Rows from block 9 of a small sound classifier, named by matrix and row number. Rows with one number belong to one neuron. Each number is 500 + 25 x the weight over its row's rms, rounded and kept within 0 to 999. All counts start at 0. Numbers have three digits each.
After each neuron's rows are labels from the 100 clips, of 14976, where the neuron reaches its highest value: "top examples" is what is common among them. Only what is clearly more common there than usual is listed. The data: acted Russian speech (Dusha).
# fc1: first MLP up (model.blocks.9.ff1.fc1.weight, 1152x192), inputs 96-191
# fc2: first MLP down (model.blocks.9.ff1.fc2.weight, 192x1152, transposed), outputs 96-191

fc1.601:465473474512496558480485534503508499489514471497547515493493511522509510493486493457480496498541535551495517509586480470423495481495501500497498517499501516507493522498533500476514498502459494493506547459504502540511571513494512503467459498486512529508498506513525460488487558451475469500
fc2.601:494499513544543499519545485519515527489475488499481497517506515510481474475513517515498524489509515495501483456474477503506474500492474472479516489489496456525536462552478486515424485526508498517457466497515480457475491464490516449488502496535527482522472503410487553483516473507483502553
top examples: emotion: sad

fc1.460:488485487491501499525527477518503526512525543524492517487498497503503470455522499484490490528492481520509509522486490525519491527545500535489477527513497487501475463533486490491471485533473491479523511510490514509515486492494512510543467507493508560506518513464497493500464513481517511460
fc2.460:517500505512533515488521528499502485521466461495496509498497526467494553552499503526522518493518528482484522470538503455525519532466491470516533516508486513480504505494516496515498506477522501515491505505533484493460504522494512507458544513526485462504506501543485483518492533542454511552
top examples: emotion: neutral

fc1.738:520499446509467468454486479464502495483516507531494500512482471516480492481481484484470500509511478553533516515489501546488516502549504493526510493490495482517507535507541537539509494491503511469536509458494489519498516522496495506509468481477511534528485511511483484468464524495452489439
fc2.738:487489530495507555551508490535506496498473481474519477505481545518533507511504501526523479519499498452475475476534486442519493494467526512467463518469460502507490505467471447473469524510523498505477490561476482466502486489511504491489509524527482465482474484478484519496512470527542500543
top examples: emotion: angry

fc1.302:521513495541495493494514521533517486498488458482472496488470488488484434533479500528558473539480520484479480546495492506477509501482508521533478511502458512490484499497526473505495494495509483524481481476481476482475489509481484522491503502479524499476453495457550526469505525515564479516
fc2.302:459529481537494560480498493473505494496461495481507496487514483499464515487487494513491549518503496519470478444460506512488473502503476465473534510528513464478479446471468469518508512504499487517473501503478490507466494449505478482526505524457455486497512523522486472498468522473488508502
top examples: emotion: neutral

fc1.391:513515495503479531514512452490489517540476476468505499485509514497461454492495501480541555540497514520523483487496470546502528515474502507488511504473473499522479503506500472469523492512501542497480525520456514510474522487500474468536474527490510446473498490487503488506459532526530473502
fc2.391:512464471470528501475541532449503502481481542490473516479522486453534542517537483534523498476487457476511490515501494495475519505511520505480506490523523480520521472467493509544509445478519503495490485504528524521506546479531494475492526491509511570501476496502527490505537495489460525468
top examples: emotion: neutral

fc1.555:485537511530474508460528475462514448465488531506532484474509490531484527542450507487512558507525523530498490525519491474474522522528530511467550520452533519528469485486502520489492528504496538494496484495521431530524588474511517507490476502512475511500485484548517494489498480518504501521
fc2.555:514482484496523551463462533503470508507489497502486508480495478474442493470509525576473518525469481509474503445509473507524501492501548472500494506510492454491501466475512484536485480504517523476481500495503521459489449489520476491478524509512511455499520528455482511486500517499519537542
top examples: emotion: neutral

fc1.726:532508458503487527518546500473533482528451503495490524463539496493467479546461503564518518487510505467476465543452503481438498491490489532476504497486497455509478530485512485541504514449493478497518490517466481494469485535525499486496482481515494545496519529483516519488461508544486510474
fc2.726:541539515504525550494538481495491507466499509491494484558453498506520493493494505539479490501542573487473489479457492479503516507492510480483529531491497475515483486496472450493462491520530494483476486498489506484487474488502488489530493516499505446506462489453478485473500506529503529532
top examples: emotion: neutral

fc1.129:486479489502466515496528515559513505490524448492515509498499479536473419491506506502458501521509525499562510481500479562486498505459511484479483521493491446478520482505531543452448520487553468490520515519528493460492479500484495532546516422522503509484532505513533467488508534490474490465
fc2.129:458500516502537525512525480483515526511503539531488455509514510488487532532504518524569478495498470508492493493494523441511498515484513520490511495530493532514507512473463448560511487474463512465470495512435518492516542521511499482482512554490479501528446489465482482507509500504537497546
top examples: emotion: neutral

fc1.339:493490484486474491517534486525475500495519498471491511517489489522522485531536485487559494487531502481444515504487523504522455480514471478500518520517534503483483517508511543497504469494477443508465495471480514497495502477463478526454488571489510540513469516493490509479487536530511460452
fc2.339:481490475517494535477516512495491512521522527537499495461509491539530489508519463503446534473511533507515471509463494505484530501490510565496479500540491467520539488512533467493550479546509546468503473493495480512475515535483493491555456455512476492508558540484473482522486479495473502527
top examples: emotion: neutral

fc1.322:497505496546512537498493494478470440485498534509527511502492510518494513537498484493510528462509473502504519504513533505467505521490497445545435513501522506506505514486494427479485507496533520491500494559519487529472445493486504479487492509554506530513523493506519510486484464413540518472
fc2.322:472513494507497520459528492493525510443471510475497519473493505482467481516457537532454532476532519438491499523481497498514480538530508518559484500515528520483498522502508445471482536475475467491519500511530512499515507469515478503544498488508507465517542547458494453518472477513506491499
top examples: emotion: angry

fc1.548:507490456524487516518521486512529466529466487472491504493502474456483493534486519547529495477507506515484465520478499513434517476468476550482517496498488471524479474476542470517472479502512481504493510516462482497460462511511523481489511518489533519468521494480541515507514500531507505497
fc2.548:516509481527497526490517483491482505482456534477478492517480475506501496504468482534493536482538536523458469472465497469449503516535508495464524535491473462486472475486494455526492492481513523514467488487475489463502463483526501482577492533478494440504525514459509463507487526515487521491
top examples: emotion: neutral

fc1.314:521499501544487515493517540536480475523518507401501513529515480498470488469486510499477547515538547516490484467502464520530508466487496518486529515470481495520494503513492472477491473532501484510471534522488454521486527472514490511508480481480561515482510504485470540531458516568525475478
fc2.314:533511475480481482505501482455527519465497492562500532495495507473505534505493473530509514488500507478511488521493504489453508513540516476515445474505490495500508521497503508526511492471523524498525506497497534501492495503526454489505519528516465468487506491507500480502511478417494531524
top examples: emotion: neutral

fc1.398:507556510508465482517532502528525496512487510491433505537512485463469502472520519501550507483523493519527467515509502592496483492467493471483460527490500504496480508461532524457510446498467496507483513491521503539466538507474486510457474524458511509474466481469534459497482529553510472485
fc2.398:489433464484487533467482463456483523519482523514564524459511501499515472542481498504492527483502548474479486465521481438496503515526538513514502486534508495501522461507440450498548461476541538442497501497489500501512490524523514475488508492542531509528528510510469520505516473457487514537
top examples: emotion: neutral

fc1.675:543509475522492533490523470496522475516468485488494515491509518496479492554457499529501494465497487514482472534481477517467517499507499531500504519449471479501486481491529464554487495468506465498477490460497472488483509512511501490503489494502529507485459494471521553483479494590532491524
fc2.675:503522514507496538453534510498513515482484482490527518515487505514468471501475486530468514513537561479471499431450514495495506524529500505459532547487467492487474505455476469510482504517525477492484476485491491508478503513517487505541493547487448469491483525507473500510478500517510511512
top examples: emotion: neutral

fc1.750:478479488495496477470516541514526512481487496499453502500471476498502495477512530469483501535478495462530485512532535474519496493451524539492542495547499498486513487501504539494519514507491507471509509526521475462512516487518506523517483477482479507537535496496500473519513453522503473512
fc2.750:513526559504495512552474464524481484518503488491546491511496518490501546510475494521494511474530503544480521492502507515495531519553499484526486493466499535513506511533524510505475490475481520504496507454520495534498458499509519475490501512517510469493468534519507514477469567493490519521
top examples: emotion: positive

fc1.334:507510464533485465515527490503518502494505470470480488486485486502473465531468516542566496515475473497469478533502477512469514516503499502515501492501513483493450496473508483507523452469511507505478478491503480452469494504490489533510511497502496498501452494483514528496480519573545485548
fc2.334:489501483494497514489522502485517522504509502477532515505548507534453490484489481534473547553536538510474478449459501505514499515524467522488509522527502459484475475495484465490505510544529486508502491557479511521466495480502493514528480541460435502484514545553505515522461521499497518489
top examples: emotion: neutral

fc1.441:478470487500489452488540502527513453495511510467492508530510483499493486471561493533510502488527470506497480493476487502500501476447494530472545488500475462493481506505507490489502466505485511507458504514471503462523525505477527475520456496535471519488508516486542435523503489505490461471
fc2.441:461475467494479530509468497517458506487512477483513498498525507535471564484495468531492528510533526508528462452494507520464486515475519509502477486512516499539513466461491500504501478504456535428493509545464500481489490521533491523466479510483472461469515483497510497499469525478482512525
top examples: emotion: neutral

fc1.377:478502497488482475486497501463474534537488498536553507544486481480490527445504508440448505507496553454472515523548491537441493491512510494445509504489532490532529519496483507467510546515512483491459475480516522508505515440515509471448509469518533544474501527504496501533491474463505491506
fc2.377:481538472473497485526538500460496482485485477525531473496484461502468505454472496503470485523485509474543493495484485546477462472493482464479522475538497507466515496539512510496522540490517525469453505519488464465446469463499481534485508503517493473522437482496488494508513580456515488529
top examples: emotion: positive

fc1.214:532490490524476531486508506521521530516481474463475512459494486465482459575471504574525484514485518485507500559522495492483535493488506492551439493496488484475470470474501480539532468472509492527496469486488490484459477509490495502500499492492515529460443495466530518493483532520512503520
fc2.214:474554494509485543504522485463518518490507514508515479496494512531483468528462502502469525558511539538500489451475503478520533526505468487478509500500526467487485477499465468467497508519526461496505497495500477495500494470512490499545519520485476428510476504560491457506478498492509514523
top examples: emotion: neutral

fc1.37:508495497489502485512491533516510501533522526478510477470513528504432519484512466489541511510500493462465511473503529465537490500531487507536556481525485500547520484503496504463497491452456510488482498505493497528499467469501529490512495524519542475511503500524514468506529517482459511496
fc2.37:502509503501464502501477475512466456458507496564522493525488465534505499474487521505455477477539520526514515504502519515479458507470515488466474477477503507494495512494479499530493509576551491521560488511525529442502507525501479489482482488473448521501498506503505488507476462529516520508
top examples: emotion: neutral

fc1.148:519526440510473483509557483499515517500505488457529498515504490536450482497518497478511476513502500468478487534516453478495523527528510505529465499500510472507494477520495502506547453466505514466477488476479478494479498507488506492491480469519503510495485500484533501480462552546537490431
fc2.148:438495464465475485492517523480480528529517495504539522468505503507481483502496464546469517517492520507511480511467479535487501493457494549497521495543502457442510512493511447489488528535489518491534473561502504497475482533480495522513479512511469494488503520542502523514503533478507519551
top examples: emotion: neutral

fc1.144:492479523493520460474501472488529512499491484490481470538513546527497505519506477468456502494486505510536511537480497448471505507516546498479512480468486512513527571495506477509520511506513542484466514481501477507536537484516484482518469557484494508494466535515495489500490524473501460500
fc2.144:496491481503491533512510529491494489517519464510500500490463470498499552458491548543512528520508514492486515443540486532555501512517514469503495511523498513519481455484519503492497464487479521499518492526512524478507475484496516514456541447535506488501499513464525499487450498520490516498
top examples: emotion: angry

fc1.546:515508450531496483549571494501527511524482461468474521521493535519483463506547512535493474508486508465433478566488463491485483520511457504498467526512535441478472473496468476485540488477501491505474504502485473468510499515513477525480466478496486516511507523471512493491474536535512507490
fc2.546:448501482522479482481528524462460496523525502497527466532491509527475496535496477538478524494508502485492501520426505535485451533490487533514530484532486447508469482499514479505486529534501506492504450528463487486470469504484497544466480540479507467530506505506507515512514525551505518505
top examples: emotion: neutral

fc1.719:516525481509493469495497496511516507485494479477485501496485508484500464536472520540535474489491512511483513515509471480467532502528500517500511510453482486490476496478490468554531503451529485499492494450502452477488513510497502495503509522505524525474477464503516544488472503566555485510
fc2.719:499499475508486495459514519504505514482519484483529532511539509538450484498505481542498514516519550511505473424435500484507500504506508528478552523503487504472512474463461498506524528523527491527482485502476505519474527473465491502539460546511449510482494546537489476509442541465506530497
top examples: emotion: neutral

fc1.491:502538483473527547521472490477485488529541507578505520491507483525500550513490469471545470482540466508474542509510501502481491478494443519520494479509475539520491461449530498537508504467498504534521505466499558518476538528489515499473514497458489478486504499460482504505480510506485500455
fc2.491:513493503561491474481509472523519511439487474441499486521511495522506451467521506466461486553495522502536472484510518472537493516494526500473490495474527459500486533510467489467480510529494505487464475575502475461495499490474502495515498512553493490493523478495503525494510466517504507528
top examples: emotion: sad

fc1.86:525517503496469535482528458557513529542515455470530494553511492507469465479515493507521514475512520498532479493528487561452495507482525506528466497477474447497485486473523501480527521528542503501464513491487485481504544447492504510471488492533485481499513492499548467478495551566504484489
fc2.86:504501427518492474512467504431510491514509533516478493439535486484513520521490508496498485529491496516514503493485509500490496476501488492515514495501507540507517521482469499505504506430504492444533497505454514548481537541519493492518511485481545548494474494464534529535519451455477534500
top examples: emotion: neutral

fc1.300:538510504464490491473521482492518488488500491521502475507508452499506535509509489501482499471468504488545507528479513420500483513509523464477503475482524464520509545495488536545481514522466550483511494475512484531518547520504495509517477519545454450521516531515534506503489488516492479480
fc2.300:498477501540463510518503512512482512511475486482496478531500519488507477477483532475523537519492476505498512475499462589520521500498504515522486512471475521512494466458508443431519455463527508513493498520544494491508481486488498488486503471506528537488488488449504496465463503508527488527
top examples: emotion: angry

fc1.755:510528427509491519553520479464527498544494491481498517491524529445487514541476478539494501529518523486488476509487499528498502524482496506468508485511466476505446499481520492476474512499506472490492521481481487508538487527500499503511493472535518530487529501506514562476493455554516508535
fc2.755:514521518516491499529511488478512496454469533486474482548477484482489491490440520514447465517553510481457498466467471481508483536507521448475527535490467506502504501515465494543460502494494475500442504491494498479519474514526535485503503530515478444508475474462501514506482467560508499510
top examples: emotion: neutral

fc1.759:513489467524503484535527539474496458496460485477513507509494493514463426501505503500586525477524486439506491512478473515540473521549466497486485498514505502545495472521520513515500473522450497499478520503481480517465504501493491480470503537488513469484457487493499494473510477500493513535
fc2.759:486512510504488521464552465490480541478500522498452481490492482483548569502511494510421511473490544540507477463474480505456513492466546498516477513506503467427536500502495492502489505482504533502503481471512510517476455515481500502501464485525485513465513477491527467518467527481495498474
top examples: emotion: neutral

fc1.395:508530476516478498547519488441509443482502509491496512501526503502486468528496490510490533510522483522492500498537486551552500504537501465507470515475495475510511518508509506508511468522442511493493482470472503558485513498474485443445460519499494516488492511514499512494526496506514469529
fc2.395:507493465496466531469507501538485581504484509518490474481486497501532555498518518530516509482510530490505533538445481462457539515469518541502491524496485474487550472493497510491509506499542508466532504520497485477485501529494510510532495498523516523506503517483459463496481546493524533481
top examples: emotion: neutral

fc1.67:522478442530483489511521540493527484531490477458517513510519481477465499533474484535531493488504519496446485528484507523464505526472500557491525506483479488513469488500539480515510493514493461493463489495476483466504478499507504509491520526475528503482495500467533523482484480532535498535
fc2.67:514527504524480528490508494497499511489462515469514458517473490536523508496500492568482513496516518460458505436447479495485491541514500514471519533462466494500458484477481479497494491511491540540471503524459505493500481476502513512522497532477462446505505503483500495498473518507511533503
top examples: emotion: neutral