A small sound classifier, trained from scratch.
Model: 10.9M parameters, mfcc input, norm layernorm, moe expert_choice, num experts 4, layers 12, width 192.
Training: soap at rate 0.0031, 4500 steps.
Data: 26041 training examples, 11.1 epochs.
Rows from block 6, named by matrix and row number. Each number is 128 + 24 x the weight over its row's rms, rounded and kept within 0 to 255. All counts start at 0.
# pw1: conv module expand (GLU, value and gate stacked) (model.blocks.6.conv.pw1.weight, 384x192), inputs 0-95
pw1.337 [147 133 160 160 151 104 116 108 117  92 122 131 116 136 155 123 114 106 146 104 141 110 148 144  97 104 123  69 149 117 133 125 107 165 132 167 150 125 105 127 118 157 119 113 123 110 120 100 142 140 109 148 164 180 143  78 147 120 115  99 127 112  89 123 108 118 173 114 118 100 126 139 134 147 139 128 131 124 151 149 148 107 130 132 132 146 103  86  83 116 103 115 144 162 125 103]
pw1.338 [128 123 138 140 134 145 120 145 106 113 128 149  88 124 151 133  78  56 105 127 146 112  94 123 121 115 142 113 144 151 110 128  96 127 163  88 122 119 115  92 141 130 143 110 101 134 131 101 102 123 151 154 117 120 196 108 131 147 128 139 110 104 121 124 110 117  89 125 134 114 126 111 130 140 123 119 193 123 113 133 157 149 157 152  68 173 112 138 114 118 172 155 130 127 146  99]
pw1.339 [108 139 127 163 144  95  78 101 128 130 114 152 120 112 176 106 112  73 154 123 133 113 116 113 118  99 138  90 114 133 136 114 149 147 149 165 119 115 137 106 131 150 134 125 110 102 157  97 145 110 151 136 103 109 151 132 124 125 153 105 136 128 120 148 160 132 177  99 131 113 136 163 170 129 114 158 167 144 175 127 158 122 141 128 119 127 119  83  79 141 132 126 132 135 152  74]
pw1.340 [104 147 111 109 120  93  96 107 154 107 160 170 132 101 116 131 144 121 141 127 121 115 122 136  96 133  80 145 133 108 179 110 107 179 157 185 144 129 101 137  72 191 118 193 132 127 102 123 139 135 137 117 132 105 146 151 113 114  98 113 163 165  92 110 148 129 112 148 129 111 154 160 121 121 134 136 106 114 119 153 125 132 123 140 117 127 150 117 126 161 147 138 105 125 163 144]
pw1.341 [145 131 100 160 108 152  84 109 150 130 174 142 157 119 134 142 129  71 140 155 142 118 113  99 154 139  80 131 102 140 114  98 153 124 102 156 134 160 126 126 120 155 144 153 165 178 135  99 142 117 144 151 120  96 147 145 153 120 204 121 110 119 144 157 110 129  65  94 130  97 125  99  83 158 179 152  93 164 125  71 123 168 129 143 153  95 120 128  99 186 128 128 116 146 129 150]
pw1.342 [106 120 126 161 127 111  68 126  91 118 101 121 107 111 137 113 124 150 108 161 145 133 136 141 113 118 169 141 112 141 177  98 104 113 137 136 110 142 158  97 125 134 137 124  87 147 130 152 125 155 132 130 185 138 141 116 115 152 138 131 155 119 149  93 126 129 150 149 135 180 122 108 159 162 117 139 166 102  97 174 154 140 123 123 175 113 162 130 139 123  98  93 105 124 155  94]
pw1.343 [128 110 151 154 126 138 136 143 120 153 155 135 119 147 156 141  92  87  91 131 162 162 116 170 121 107 140 157 136 126 132  82 114 131 113 142  93 116 145 127 134 165 140 123 101 146 106 132 124  95 116 107 152 120  97 126 148 172 124 154 141 136 159 127 113 127 154 109 118 115 107 136 152 124 115 133 117 152 110 188 142 171 173 133 137 123 169 125 144 103 111 110 131 160 117 156]
pw1.344 [149 145 146  90 101 122 146 135 140 132 147 134 159 148  96 160 155 129 156 108 151 115 178 110 108 144 131 120 116 131 130 124 129 129 146 133 157 160 126 111 122 123  94 115 190 123 144 159 122 131 102 143 133 127 129  97 105 132 108 175 140 110 141 139 132 169  72 139 139 102 103 163 114 128 158 139 127 118 152 106 127 127 120 116 146 111 149 147 144 128 143 182 126 113 151 184]
pw1.345 [150 145 122  90 144 112 107  80 127 171 112  90 188 132 111 126 139 129 140 142 166 106 143 122 110 146 113 153 141  78 102 136 167 127 129 124 109 143 103 153 146 104 106 143 119  99 157 130 145 109 128 157 141 110 145 125 116 161 118  98 113 123 120 115 134 119 128 136 177 162 142 132 119 101  80 141 148 139 168 177 112 129  87 147 121  78 127 125 130 132 106  87 201  96 153 129]
pw1.346 [135 115 112 112 116 123 101 106 142 150  73 144 158 124 151 127 131  54 110 139  95 137 153 129 127 118 105 138 118 141 133  75 160 154 134  95 130 177  78 153 124 135 118 116  96 126 107 102  91 111  98 134 156  74 148 146 102 126 129 161 152 154 135 127 107 168 152 164 176 126 137 114 102 111  95 109 171  84 136 136 121 146 158 154 134 120 127 136 101 144 100 149 101 114 110 140]
pw1.347 [136 132 102 127 101 136 113 133 145 179 126 109 156 148  82 129 122  96 130 175  78 171 146 135 129 147 122 138 162 158 144 126 100 112 125  83  98 108 112 119 136 149 115 169  96 119  90 127 139 121 144 168 110 131 124  93 138  63 134 120 159 123 121 154 129  91 151 193 122 153 145 109 128 123 127 124  85  89 154 128 156 121 144 125  86 105 142 145 148 173 116 105 124 131 147  99]
pw1.348 [ 84  80 136 131 122 130  86 127 108 143 186 125 123 135 144 132 148 170 126 113 132 115 121 130  73 144 152 156 144 149 128 151 155  91 135 124 125 171 153 139 114 114  88 127 179 106 122 152 134 139 165 129 115 161 163 139 128 131 116 134 119 155 100 155 163 128 109 107 180  93 140 147 147 125 140 128 145 120 115  95 119 124 123 111 110 127 105  88 143 125 123 117 151 165 120 130]
pw1.349 [108  82 116 147  92 147 161 150 120 135  97 151 141 122 133  99 139 149 121 132  91 110 186 121 136 120 146 149 158 116 118 144 131 134 146 150 147 123 137 131 116 177 120 156 133 113  87 124 143 117 116 133 150 154 147 132 131 106 117 128 203 132 123 122 139 115 144 105 135 146 150 104 172 106  95 123 130 152 127 116 188 138  81 106 122 110 110  98 101 101 170 128  87 146 105 141]
pw1.350 [131 148 143 168 137 158 109 126 110 115 120 108 133 153 129 113 176  88 115 177 105 147 115 143 162 108 170 100  90 152 151 135 168  80 185 105 133 175 135  94 104 122 134 146 151 152  96  89 114 145 148 150 132 135  94 105 130 143 132  93 138 114 116 170 155  87 145 134 162 152 173 131 126  92 154  97 112 151 113 129 129 101 139 117 127 139 101 100 120 142 121 129 122 106  72  83]
pw1.351 [148 119 104  92 120 141 127 140 147 181 184  96 141 162 123 137 122  98 112 145 103 151 136 127 103 124 120 139 118  89  99 160 122 114 161  99 157  92  89 125 125 127 104 147 110 123  93 151 176 119 134 143 133 110 109 106 149 157  83 147 151 122 115 148 103  99 131 126  90 116 137 145 134  83 135 110 110 104 138 150  83  46 160 110  68 113 134 144 144 135 147 114 132 165 126  87]
pw1.352 [ 95 146  97 120 119 104 100 166 106 110 115 122 115 121  91 101 154 130 150 170 164 136 140 145 114 116 124 124 139 120 167  91 121  97 143 157 161  95 125  94 127 129 154 104 158 132  98 159 105 113 124 110 124 151 122 106 127 114  77 137 132 107 138 142 107  95 167 180 141 117  99 112 104 114 116 155 159 120 116  92  93  97 104 121 105 130 126 117 133 153  97 119 151 125 124  87]
pw1.353 [123 128 128 136 140 101 130 159 147 139 155 176 104 138 152 112  82 116 119 116 115 123 134 104 120 116 149 111 142 103 170 120 105  92 111 153 159 135 114 146 120 163 150 142 127 140 154 130 141 112 167 147 146 147  89 163 150 104 168 167  88 129 128 138 144 162  66 144 105 110 152  99 112 179 137  99 103 157 149 170 142 132 131 161 123 171  94 145 111 132 140 146 140 131  92  99]
pw1.354 [104 122 120 146 116 101 160 131 103 144 149 147 142 100 123 100 169 155 155  98 154 109 116  88 168 156 162 111 132 135 174 107 142 163 101 168 200 120 104 126 162 128 116 142  91 115 127 133 137 177 123 150 119 137 150 122 141 166 137 153  83 101 148 146 109 142 122  89 121 140 146 150 122  98 136 113 115 138 106 139 162 148 168 104 162 121 128 124  92 155 129 144 107 146 192  76]
pw1.355 [ 91  80 126  81 171 128 108  61 146 119  90 123 122 151 161 103 147 131 131 151 124 136 129 144 141 153  56  86 120  99 136 109  94 137 149 139 117 100  89 139 127  83 132 125 181 119 154 115 153 122 120 140  82 130 158 100 153 128 151 145 122 107 144 133 151 150 123 122 115 143 122  92 115 110 151 115 119 118 146 131 108 156 112 120 150 148  97 126 163 104 104  95 134 138 122 140]
pw1.356 [ 75 106 109 121 122 156  99 116 105 135 139 137 159 145 103  89 122  88 110 145 126 156 149  79 112 178 131 151 121 140 124 146 110 148  89 148  81 140 102 139 127 129 133 137 112  99 121 114 126  95 138  96 133 127  78 145 120 119 169 175 101 104 122 117 132  97 148 137 119  76 133 159 121 141 111 103 165 168  85 128 101 118 129 168 108  71 130 153 174 108 140 133 115 161 103 146]
pw1.357 [113 105 115  75 141 161 145 161  77 118 108 114 131 130 133 150 144 134 170 138 168 123 138 126 152 112 144 127 153 123 156 135 150 138 108 113 152  88  93 157 139 124 134  95 125 180 114 133 139 127 119 140 115 193  98 134 104 122  86  66 103 114 116 118  98 103 112 110 145 130 152 105 140 120  86 130  93 142 122 121 133 130 168 161 175  97 152 127 109 116 120 107 105 157 103 119]
pw1.358 [125  81 166 142 113 144 150 154 156  84 159 177 152 136 128 137 130 121 138 126  69 151 162 103 149 128  95  87  90 140  95 164 120  94 192 112 144 149 134 137 185 135 155 112 125 125 116 128 159 125 114  86 158 108 164 149 134 159 127 148 171 138 156 136 117 128 152 118 119  93  97 132 119 139 111 121  95 116 145 146 150 108 150 149 125 148 139 129 120 112 101  74 121 154 168 149]
pw1.359 [131 133 137 101 124 158 125 115 101 145  90 141 136 153 163 129 110 113 111 121 111 132 155 117 131 149 117 157 126 126 123 174 132 167  87 111 151 154 121 112 114 142  94 151 141 154 149 141 104 138 130 121 161 143  95 108  99 149  90 141 135 127 127 158 150  81 119 133 148  84  91 153 142  98 108 113 149  79 150 120 109 131 118 132 142 153 128 118 194 140 106  97 135 167 124 152]
pw1.360 [179 122 158 113 135 148 132 116 110 119 125 121 168 111 143 122 121 162  79 138 148 146 160 144 120 109 129 136 119 127 119 132 111 140 119 109 117 167 164 117 120 101 148 102 129 117 124 162 110 159 133  87 150 114 105 137 134 143 117  97 136 114 113 111 124 125 148 163 155 159  95 166 132 153 118 116 117 107 127 141 162  79 115  94 151  93 116 128 158 149  80 123 119  86 117  94]
pw1.361 [117 149 167 111 109 138 120 145 103 136 136 115 150 115 130 118 134 106 135 131 129 132 110 103 138  99  76 113 143 140 138 114  85 125 115 111 102 163 156 148 167 122 128 166 111 130 145 131 136 115 110 115 137 192 163 157 166 140 138 148 138 122 143 109 131 117 115 108 105 167 153 145 163 106  96 119 161 147 116 143  63  91 114 147 111 153 184 117 114 123 116 127 140 127 102  97]
pw1.362 [132 124 140 115 116 114 108 153  81 113 112 118 162 114 134 125 105 149 126 134 111 117 140 121 152  85 121 139 123  92 135 127 107 160 137 108 149 112  99 112 131  62 128 101 175  81 148 136 128 122 101 110 125 126 134 114 108 130 141 148 176  99  78 165 124 152 106 148 103 100 113 113 138 139 127 152 145 138  89 120  69 120 120 126 146 118  97  95 107 135 140 133 117 155 128 108]
pw1.363 [139 159 143  91 131 117 123 138 138 125  98  99 179 134 158 106 162 105 105 143 130 146 121 174 115 160 123 137 125 120 133 143 135  93 158 163 136 154 113 128 118 129 106 109 117 127 130 147 144 150 118 121  95 148 160 130 100 153 146 127 130 142 114 155  90 143 169 110 120 139 124 139 109  91 105 133 128 121 181 141 138  96 145  87 113 140 103 129 148 173 119 102 140 153 144 150]
pw1.364 [139 110 138 162 123 132 123 106 138  98 126 110 142 172 126 125 164 145 109 134 152 119 142  90 142 123 139 109 117 152 117 153 165  96 158 108 136 115 172 134 137 132 114  68  76 139 109 156 106 108 162 128 112 114 111 112 159 129  96 109  98 117 139 142 112 114  99 111 168 128 136 162 135 175 127  96 128 166 115 140  93 172 108 114 143 145 120 118 112  81 135 115 127 171 157 108]
pw1.365 [135  99 111 169 158 187 107 121  76 105 139 114  98 111 125 143 133 132 107 164 125  91 112 130 146 169 139 122  97 141 101 180 120 102 163 131 100 130 142 112 150 160 140 107 124 134 103 121 114 127 144 142 121  82 136 141 135 126 180  94 145 114 124 134 133 132 154 139 130 111 133 128 128 122 126  90 110 106 151 121 121 175 105 118 112 104  66 112  81  92 126 144 159 107 126 136]
pw1.366 [128 151 112 171 142 126  89 169 136 152  90 120 153 112 160 148 113 160 185 176 127 101 153 151 110 130 133 102 126 153 142 122 153  93 121 143 182 158 126 110 104 125 128 129 132 118 134 135 173 113 135 167 135 133 160 153  96 136 131 119 139 131  90 143 146 141 135 147 134 135  86  67 113  93 109 125 104 100  91 128 144 141 143 165 124 134 136 150 109 130 105 139 122 111 150 128]
pw1.367 [ 92 121 136  87 168  92 121 131  60 105 155 111 120 150 146 180 123 133  83 147 130 160 137 151 144 136 118 146 163  98 117 129 140 133  74 112 128 126  67 107 113 123 123 148 143 153 115 111 127 107  86 118 135  98  92 146 145 125 121 107 125 107 144 109 130  62 115 150  87 141 116 136  96  63 138 120 151 114 109 153 115 104 151 111 136 148  82 115 185 149 118 122  99 181 147 121]
pw1.368 [ 94 140 157 166  98 166  88 119 153 113 146 134 107 131 130 135 130 112 125  89 109 146 148 124 140 112 133 130 157 122 112 138 130  89 130 132 128 142 147 121 123 142 153 129 121 150 108 151 139 144 127 137 101  78 139 175 134 153 119 104 151 113 187 111 101 127 132 117 119 173 100 102 134 152 164 100 125 142 114 124 152 126 115 101  80 129 120 148 178 108 142  79  86 126  96 105]
pw1.369 [137 121 101 117  70 126  56 131 122 162 136 157 120 116 159 129 130  88 109 121 127 137 119 125 114 152  88 112 114 130 129 100 131 123 100 114  86 108 135 146  95 111 142 106  89 157 142 111 124 130 117 111 142 131 121  98 178  93  84 132 163 103 135 133 132 124 101 107 104 134 163 177 112 110 160 118 121 129 135 168 113 110 137 114 111 133  78 102 103 117 158 120 111 116 175 113]
pw1.370 [127  67 129  87 122  99 113 179 121 104 152 152 110 106 173 108 101 109 104 129 132 154 123 168 102 157 136 116 143 132 141 134 108  94 102 144 112 105  88 131 133 142  84  91 134 145 138 121 169  93 123 146 117 126 126 164 144 143 138 158 122 146 149 132 146 159 134 125 137 113  92 128 157 150 116 116 139  98 114 120  79 149 107 148 101 106 148 125  93 165  83 126 126 151 106 153]